config.yaml
model: "sound classifier"
dataset: "acted Russian speech (Dusha)"
train_examples: 26041
noise_aug: 0.01
n_mels: 80
hop_length: 160
input: "log_mel"
spec_augment: true
win_length: 512
targets: ["emotion"]
num_classes: 4
arch: "jasper"
norm: "batchnorm"
activation: "relu"
drop_path: 0.1
depths: [4, 4, 4]
kernel_size: 9
stem: "single"
widths: [128, 160, 192]
mixing: "mixup"
label_smoothing: 0.2
loss: "cross_entropy"
init: "kaiming_normal"
residual_init: "none"
optimizer: "adamw"
lr: 0.0037
beta1: 0.9
beta2: 0.95
eps: 1e-06
grad_clip: 1.0
adaptive_grad_clip: 0.02
steps: 17900
batch_size: 128
epochs: 88.0
lr_schedule: "cosine"
final_lr_fraction: 0.01
warmup_steps: 3580
weight_decay: 0.1
Rows from block 2 of a small sound classifier, named by matrix and row number. Rows with one number belong to one channel. Each number is 128 + 32 x the weight over its row's rms, rounded and kept within 0 to 255. All counts start at 0. Numbers have three digits each. After the name is the row's rms in percent of the matrix's.
After each channel's rows are labels from the 100 clips, of 14976, where the channel reaches its highest value: "strongest on" is what is common among them; "loudest band" is the band of the loudest frequency at the time of the peak. Only what is clearly more common there than usual is listed. The data: acted Russian speech (Dusha). In brackets: how many of the 100.
# convs0: first width-9 conv (model.blocks.2.convs.0.weight, 128x128x9, each kernel summed), inputs 0-127
# convs1: second width-9 conv (model.blocks.2.convs.1.weight, 128x128x9, transposed, each kernel summed), outputs 0-127

convs0.106 093:041104146157094153065145028111101191100126112153117144172125115132129119070179137094135091137144158097125128102104137171102148119131166112104117109121122118132074161101140135058145128131132118100107120097156126116105113083177154189090156087074187153177109156164163110113089122156114169116163113074053103046119115147121166143162046130136147097127134107126090135162140110123143136104125
convs1.106 116:142154110068137119112130099071159109179143125116100063141077110136113125140146088166101127135146136083165121114148165087047104066142134055067041094136148120153140170095126067103147126162173152097143165091139110099207098064121103148080137132131120123123155156162102145129073135158112129164112132189113108140172147144133141127136149142141127127133188102156113113180097111065155088118079
strongest on: emotion: positive (70)
loudest band: 500 to 1000 Hz (46)

convs0.102 111:114095164133153152158141105169097090113110127086065111058105041090071150080115125138068134164158118157103184089104142111119108114150146147170172175132125116138159163105144155115124151133129056166128116145101168118133066099080143124105089144135158165095102129184142138109131137142093114168071133110202176062167093132129129087136171141100184101123130118161133094142060081114163110107126
convs1.102 107:149095106131131142067121113102126122091123056111109185115182117148105049122099092164065118106135154067160109159140116129083117103092098113106099043101118174137090145101140156081110068044134175137137148179138138138147143173130106132086137092105145144055144110132076116099128092073149144138115137165145148133109143098053098153112138143119104096073179163156087135110144134118104171108097
strongest on: emotion: angry (49)
loudest band: 250 to 500 Hz (38); 500 to 1000 Hz (26)

convs0.93 097:161096162170140166136134158132096095137089078104117183118104149110147132111131132129143141091061128097078069126098133173111152138144117136131134122060106107146148093044123161078124107151090065099122137073103138168111099102082104057126152142148199113099126155128105137160155092121078128174076127098160116065123123133119217169118179141111087096123172165132178088113072136127110102157115
convs1.93 087:132134102065121123101108084084120152132099106154133146053167116074109118135133167134065092136114136136104159135117106147113118081078120079094151087128141118081123080123080118140122077081115089106090155200136096057090117150049142154093067117152084134172088122139128088123138127150133183131101127081125142093088129128149099110072102045124150094116100092126094160140112133184107115060118
strongest on: emotion: angry (45)
loudest band: 250 to 500 Hz (41); 500 to 1000 Hz (34)

convs0.107 086:104085110160076180145148108178098083127114132166121136111126126107074176102134099082111147145169082093104080125135115127134105147094142101173162143130118126147078140090072178084079115140122091036105133153090074149116127146087117168081117093127089150133118121074148127153144077163089100068084122103088123120139092110121081116155147097093111129148078111108170113225133080159119165175116
convs1.107 091:123151115109123074108137039061154097196096099163130106081092154138125114089123091164174097097123074137120131163149132125133115094104183119027149126029162113117096071180112071127113084118117118148096121138136130151137074074126114136164178112073151111088100151135109158118100105097104109137124160114085136116113129147156102095097123117098096135120069142154133138063134137168100110122085
strongest on: emotion: positive (83)
loudest band: 250 to 500 Hz (59); 500 to 1000 Hz (32)

convs0.45 102:128131088178076127085127138117124097112095132159150147112072156154101123100093163107143058093133107133105079093171088102127063158138113141097129177128111090119107101116086185088170084144091121107137149036143096193154101105119051190135114166145146152186128177092101110139119082145107155085083115130110093120096123126127075139173113121125128121133100187106190146129111098170084119132172
convs1.45 108:113155123080152132147128067144161107178150141093139052079085136153119144128129136126071097156128120131097109097120071141144141136106157141151205100079158110064067147180099000125152152117110164101119136095124151133160102097119137137149146121152106159141103142109136157114113121182123130144152111128089111109124114128147084090054159167142098088115056099118102148076120060154127123110139
strongest on: emotion: positive (83)
loudest band: 250 to 500 Hz (49); 500 to 1000 Hz (39)

convs0.115 098:085142103110113186164119090139076106108115122078117141087085089077092109108127151091078098120180107132067147044132126175106107096109133080162138062108127121113155166078086149093092120097126080117121087097097104091096079147093113114115101125145074136114102113138070153145128150122099086173086133134178140119141066116112140090113097115100136103102098124148121133125062033109141101160075
convs1.115 094:152148164144142144133150087082137099156167075159150159159058161158112085135086127172081099132163136092157095090137127108140069116106116090100138073126111119122097120161144139069141068103128127107145133170148128116169138148123071101143149040160114130041140129145126090087091129073138128155129129143125150113135139085084071126072158113143052096082175156110046158161116102116118144104104
strongest on: emotion: angry (53)
loudest band: 500 to 1000 Hz (64)

convs0.10 085:149099163113070122152113094151123115105112184141133084156113055101104167115095128107083133109099139162115141073089147111140124110122114056144131075096132162145091124146096135140121132069153076106129129084136142104132115109149130158086150138073080133059230092121149048091134097120134175105112136104109102154151111083091136173085147153102074076125101113118090108105081084122127098091196
convs1.10 106:076130095155181057103117108077152101140090089145128081107173176155141170145166161069186129113124123121166141131149144118192107164113105123095152124129097086126157105134104108088147113160100113145148108127138157112123200147156183123081114082064135119158120131057156109110074168072150129101136100120105138136112133174119140107176122097124134133133175065061082082090152203168128139103102
strongest on: emotion: angry (39)
loudest band: 500 to 1000 Hz (35); 1000 to 2000 Hz (27)

convs0.88 094:096018104151083142124154108142058141105149137135100152139151056111133096113094165107078124062089156154085118118048107134108125110169128103118139108112088107106130117089102129119142078163108111081112063120120103133106097137149144112143112051125084125140168100177121151136125079115145129130137120126117073131086110087109148170097146140056076208132159084113178140152084096112104150122109
convs1.88 105:112134136087145088069123128127103141138192146131157075145111107110156098131125122169101114137138090164094157131132158073168055090104115115041182160128119150102120078176053055213113143142143096141105151109115120116159125140087111155146076131063145142184123095119145089098140113050077134147110183127115176138152152146143133078102117104131129125126112095107148147078122135174174130098090
strongest on: emotion: positive (73)
loudest band: 250 to 500 Hz (51); 500 to 1000 Hz (38)

convs0.120 082:098125057138142084082153127106101068123076114101130176108118138149144083081129096166091120122094110154132144135126148124089172147162132094102146148089157094139110156121139097135131096175075113117088128048078155075156111102155178081180090114122171161145158128103123121075170115119081178167108126124095068148133124129126184138100071138066093115164155148135152097136088027148112113101132
convs1.120 082:112159154092147114123105124063141144132157144109072125095092128103117142136148164119092091117095099155043114082121117052134124114076112089093143167092097136100135083134111090128156072058124143117148100143126089080133080144111141087100084091115129146043184040166122118124158143045136131109125166077154111150159121117090127096084154076118098138089112113124107152155110147181133116100095
strongest on: emotion: angry (58)
loudest band: 500 to 1000 Hz (35)

convs0.46 110:133126105100096090057117090069124140114105094147039154109103090095121059120158096057082087149177132112065092095161105142119171135147169101105085151145135136139102152109108110075113130131166114124101117034131128128082135109139113154086121052049127140167132149135142149108136100158119139128114105084083069108140137140104142106120114131113125104112142147119145121146099073117148070042113
convs1.46 117:093132048113143099102122107100134083140129101091114087133090149133136085101137126164120131136120136113154110076133089087112103126134097151066153164153097081121089150151104108149148120138103106175138157005111119144208148084125162164099138099045132134068155111131112075135147170108153095153103156162032138127121120146136156135158137138123153092074129082164096112125167120109135125172065
strongest on: emotion: positive (66)
loudest band: 500 to 1000 Hz (44)

convs0.24 103:155102141118116135155127129165091118094109064137161133099165117101169144179127176120107118127060124126082045108109072105146147113073150137153145143176135122117159139088092126114124163144118052113118111106080077152090093102074119072128092077171123113118206138169143132110166077160102104111110127167143170132170091139156181092081164094089108155085135148152169135143106081113083097072111
convs1.24 103:128167121083097143107129122161123081146108079131086120137159101127121103096043012149188117096158113079136158176158149136096124088095125078101163128090155074139063164165103183126113094078113126155105153151124173097138142153127118157133122097111114184107100160135038086125078134140085117114092120146042148111128139116125122114104145095144102139135063073112124097119120103124118147124135
strongest on: emotion: positive (45)
loudest band: 250 to 500 Hz (50); 500 to 1000 Hz (38)

convs0.95 105:142172165093135166065151173112081108092116120144090123076168145118153094102140123105147136145149111118140106129115102104049132100078159132100094191126097073132120200090103138150112137128169132188153193078057171126109175108095163125123077127076077093132085149050099164153133162155121121164136064120080129119119123164145105104119131054094136130121165128158121116117109157124149100082122
convs1.95 096:136131078158127129108141083092131105140117117102154152073110082075113094135182119125049102151137139105151092111080069107042136146133150098117149092208106086155134125083114129062126136129122071121142173134159057131187098104109098143170110161098119162151163068165147111145111130071139080146096131140134118101168093150137125116125152083151152049078107133163106161099114103148140118180102
strongest on: emotion: positive (80)
loudest band: 500 to 1000 Hz (43)

convs0.67 102:128099070104137156138127130120057098111110145147146077089120113141036173120106140112084117110170124165049106091117083090130098097121053119176141127094140152105122120064063095108112139100124064134138108108096117105124139136086152122062094112114154132131132115101134104126064145150101158110121061073143142120147097097089115168088122129134151082124159168102092110147079080078148170126191
convs1.67 104:105093104119118108105106121096160072128080137114136112096146115130156166118172104091166165090133090145179168107143120094080118144106144130115131120145117143124166115106100128147126118100144139127114094059156173129166181137116202148121166159099094148188163102055138085058126134015175139123135072090113144154184153155102147153181152117106172124111139140119046139098185136106117180105114
strongest on: emotion: angry (46)
loudest band: 500 to 1000 Hz (62); 1000 to 2000 Hz (25)

convs0.15 088:132109063117056112120129082106123172109085113125144146116168112089073071071084120144092155114179149160144094107133129043144095072119125105088141120098158100132144135095092140071078160136108124096076078096180136135140141111142162055147133084065142123140147164152120138136112133121164159119187120077161109100145086119129082140125095162153192144106110145141149125142080065128104199144121
convs1.15 123:092130200154165142123125095163149122149131181161117078148129141084131116111140133100116136166166160129097146142157185086150137197140095127152156101083091138064130158123126046120144090113134111136141110136114120160134179075127154101101133080168108167108106115205123083130125097152140111149095125141068113081189110103049129140166174124113187131138051059115100172127185139142159149126134
strongest on: emotion: positive (83)
loudest band: 250 to 500 Hz (81)

convs0.5 104:125098165107138165133085143142112105113092131162155079118109092117090125162085152163100166121092146154061149174094130124165139147123200148147188086110132124114163076119068042132092142113119101077114116100131147106130106125085102118059116158129194049127116101135112115143108081103126133144103123150072106168161142132117194125076159118148085149131142201154141092143053095137087141100151
convs1.5 101:114168112059071096106090089090136128163141129117114070113179096098174115111146107103133121135144116080160132125122113133088132123084088066099136127146089115102070082119128105126146106138137112141115130187074156099126086118121172144072110132138093079148123097129082107130094048088089158135109084123116166145109091095115112090048115106119153076157057141136105136049136108150089165062090
strongest on: emotion: positive (58)
loudest band: 250 to 500 Hz (59)

convs0.66 094:118096129088128091168105071088124095134131130085070129072128058120136153134103124121038126136162119128060188068137138119156146074144112131160185113132178127121168144123123168138096119139127023154076091128107125115139088161102160101110074127142116132098138126178145173094149106111076081135098141132154138098178126160119128094111125138090153105110136136132136120178072061087176096106098
convs1.66 097:162137099132142135068113104108168093116152081129112166126139133157122082116089084162080102112161102124131118126140129099127090153125127094082138069119095147132102107144155148115140101028134116159123138191144134139134154137146085128104109083086167136032167110101070095106118109060115139171097140137069157135084136068067126139111148125107147081047145143147071118078129160077117169101083
strongest on: emotion: angry (55)
loudest band: 500 to 1000 Hz (54)

convs0.61 105:054099107115143113131133101147113086154117174114102128066104093067112134124071135178063164144111091095155162082080158097114118122149180085115152159129141104100072197125070128144057154120095086145112160106047150102126099058121186149150100113086136135085138137120128124093121102151132160153085130099175155135196076185159129097121122121099157103160129132134112096109085101114134126099141
convs1.61 096:121147094134136144046124108102050105086136108103106146161156115102138075080104093173094085136144137122083122146131131080121124099096104093153110106075118152146128146093145138131106037077124093099115186209095112138157077175130088058139137088129131125053185086190130115153133115107103128114112117117142166147101144058066091115104117060152122116091150158144117142127117132121137145118095
strongest on: emotion: positive (47)
loudest band: 500 to 1000 Hz (32)

convs0.49 106:137088132113120118132119132134103122112126073103129157051132106106152155149097189090095118129128137113075099116111152087165145105072118145141150175172145067067156127079066146105113113135095039159090101114058092117064164151079115093132105093172119104143131088137133162106148064106121061120146121136168162130163097141116169101099150111099144180115128184172160170170118060121108127123126
convs1.49 101:162168147100136136110133087143121090099146117115112134151126099161103105100069055141122081090160092088126157172126139162108087081117128061125121099080133106178062131151096121149117096082096124137117146201173158091138090134119068106086123139102134141109100154146066106153059116118062139117105121157022151107117125135143136119144127087139118078139047086089093129141108141116117151071154
strongest on: emotion: positive (41)
loudest band: 250 to 500 Hz (45)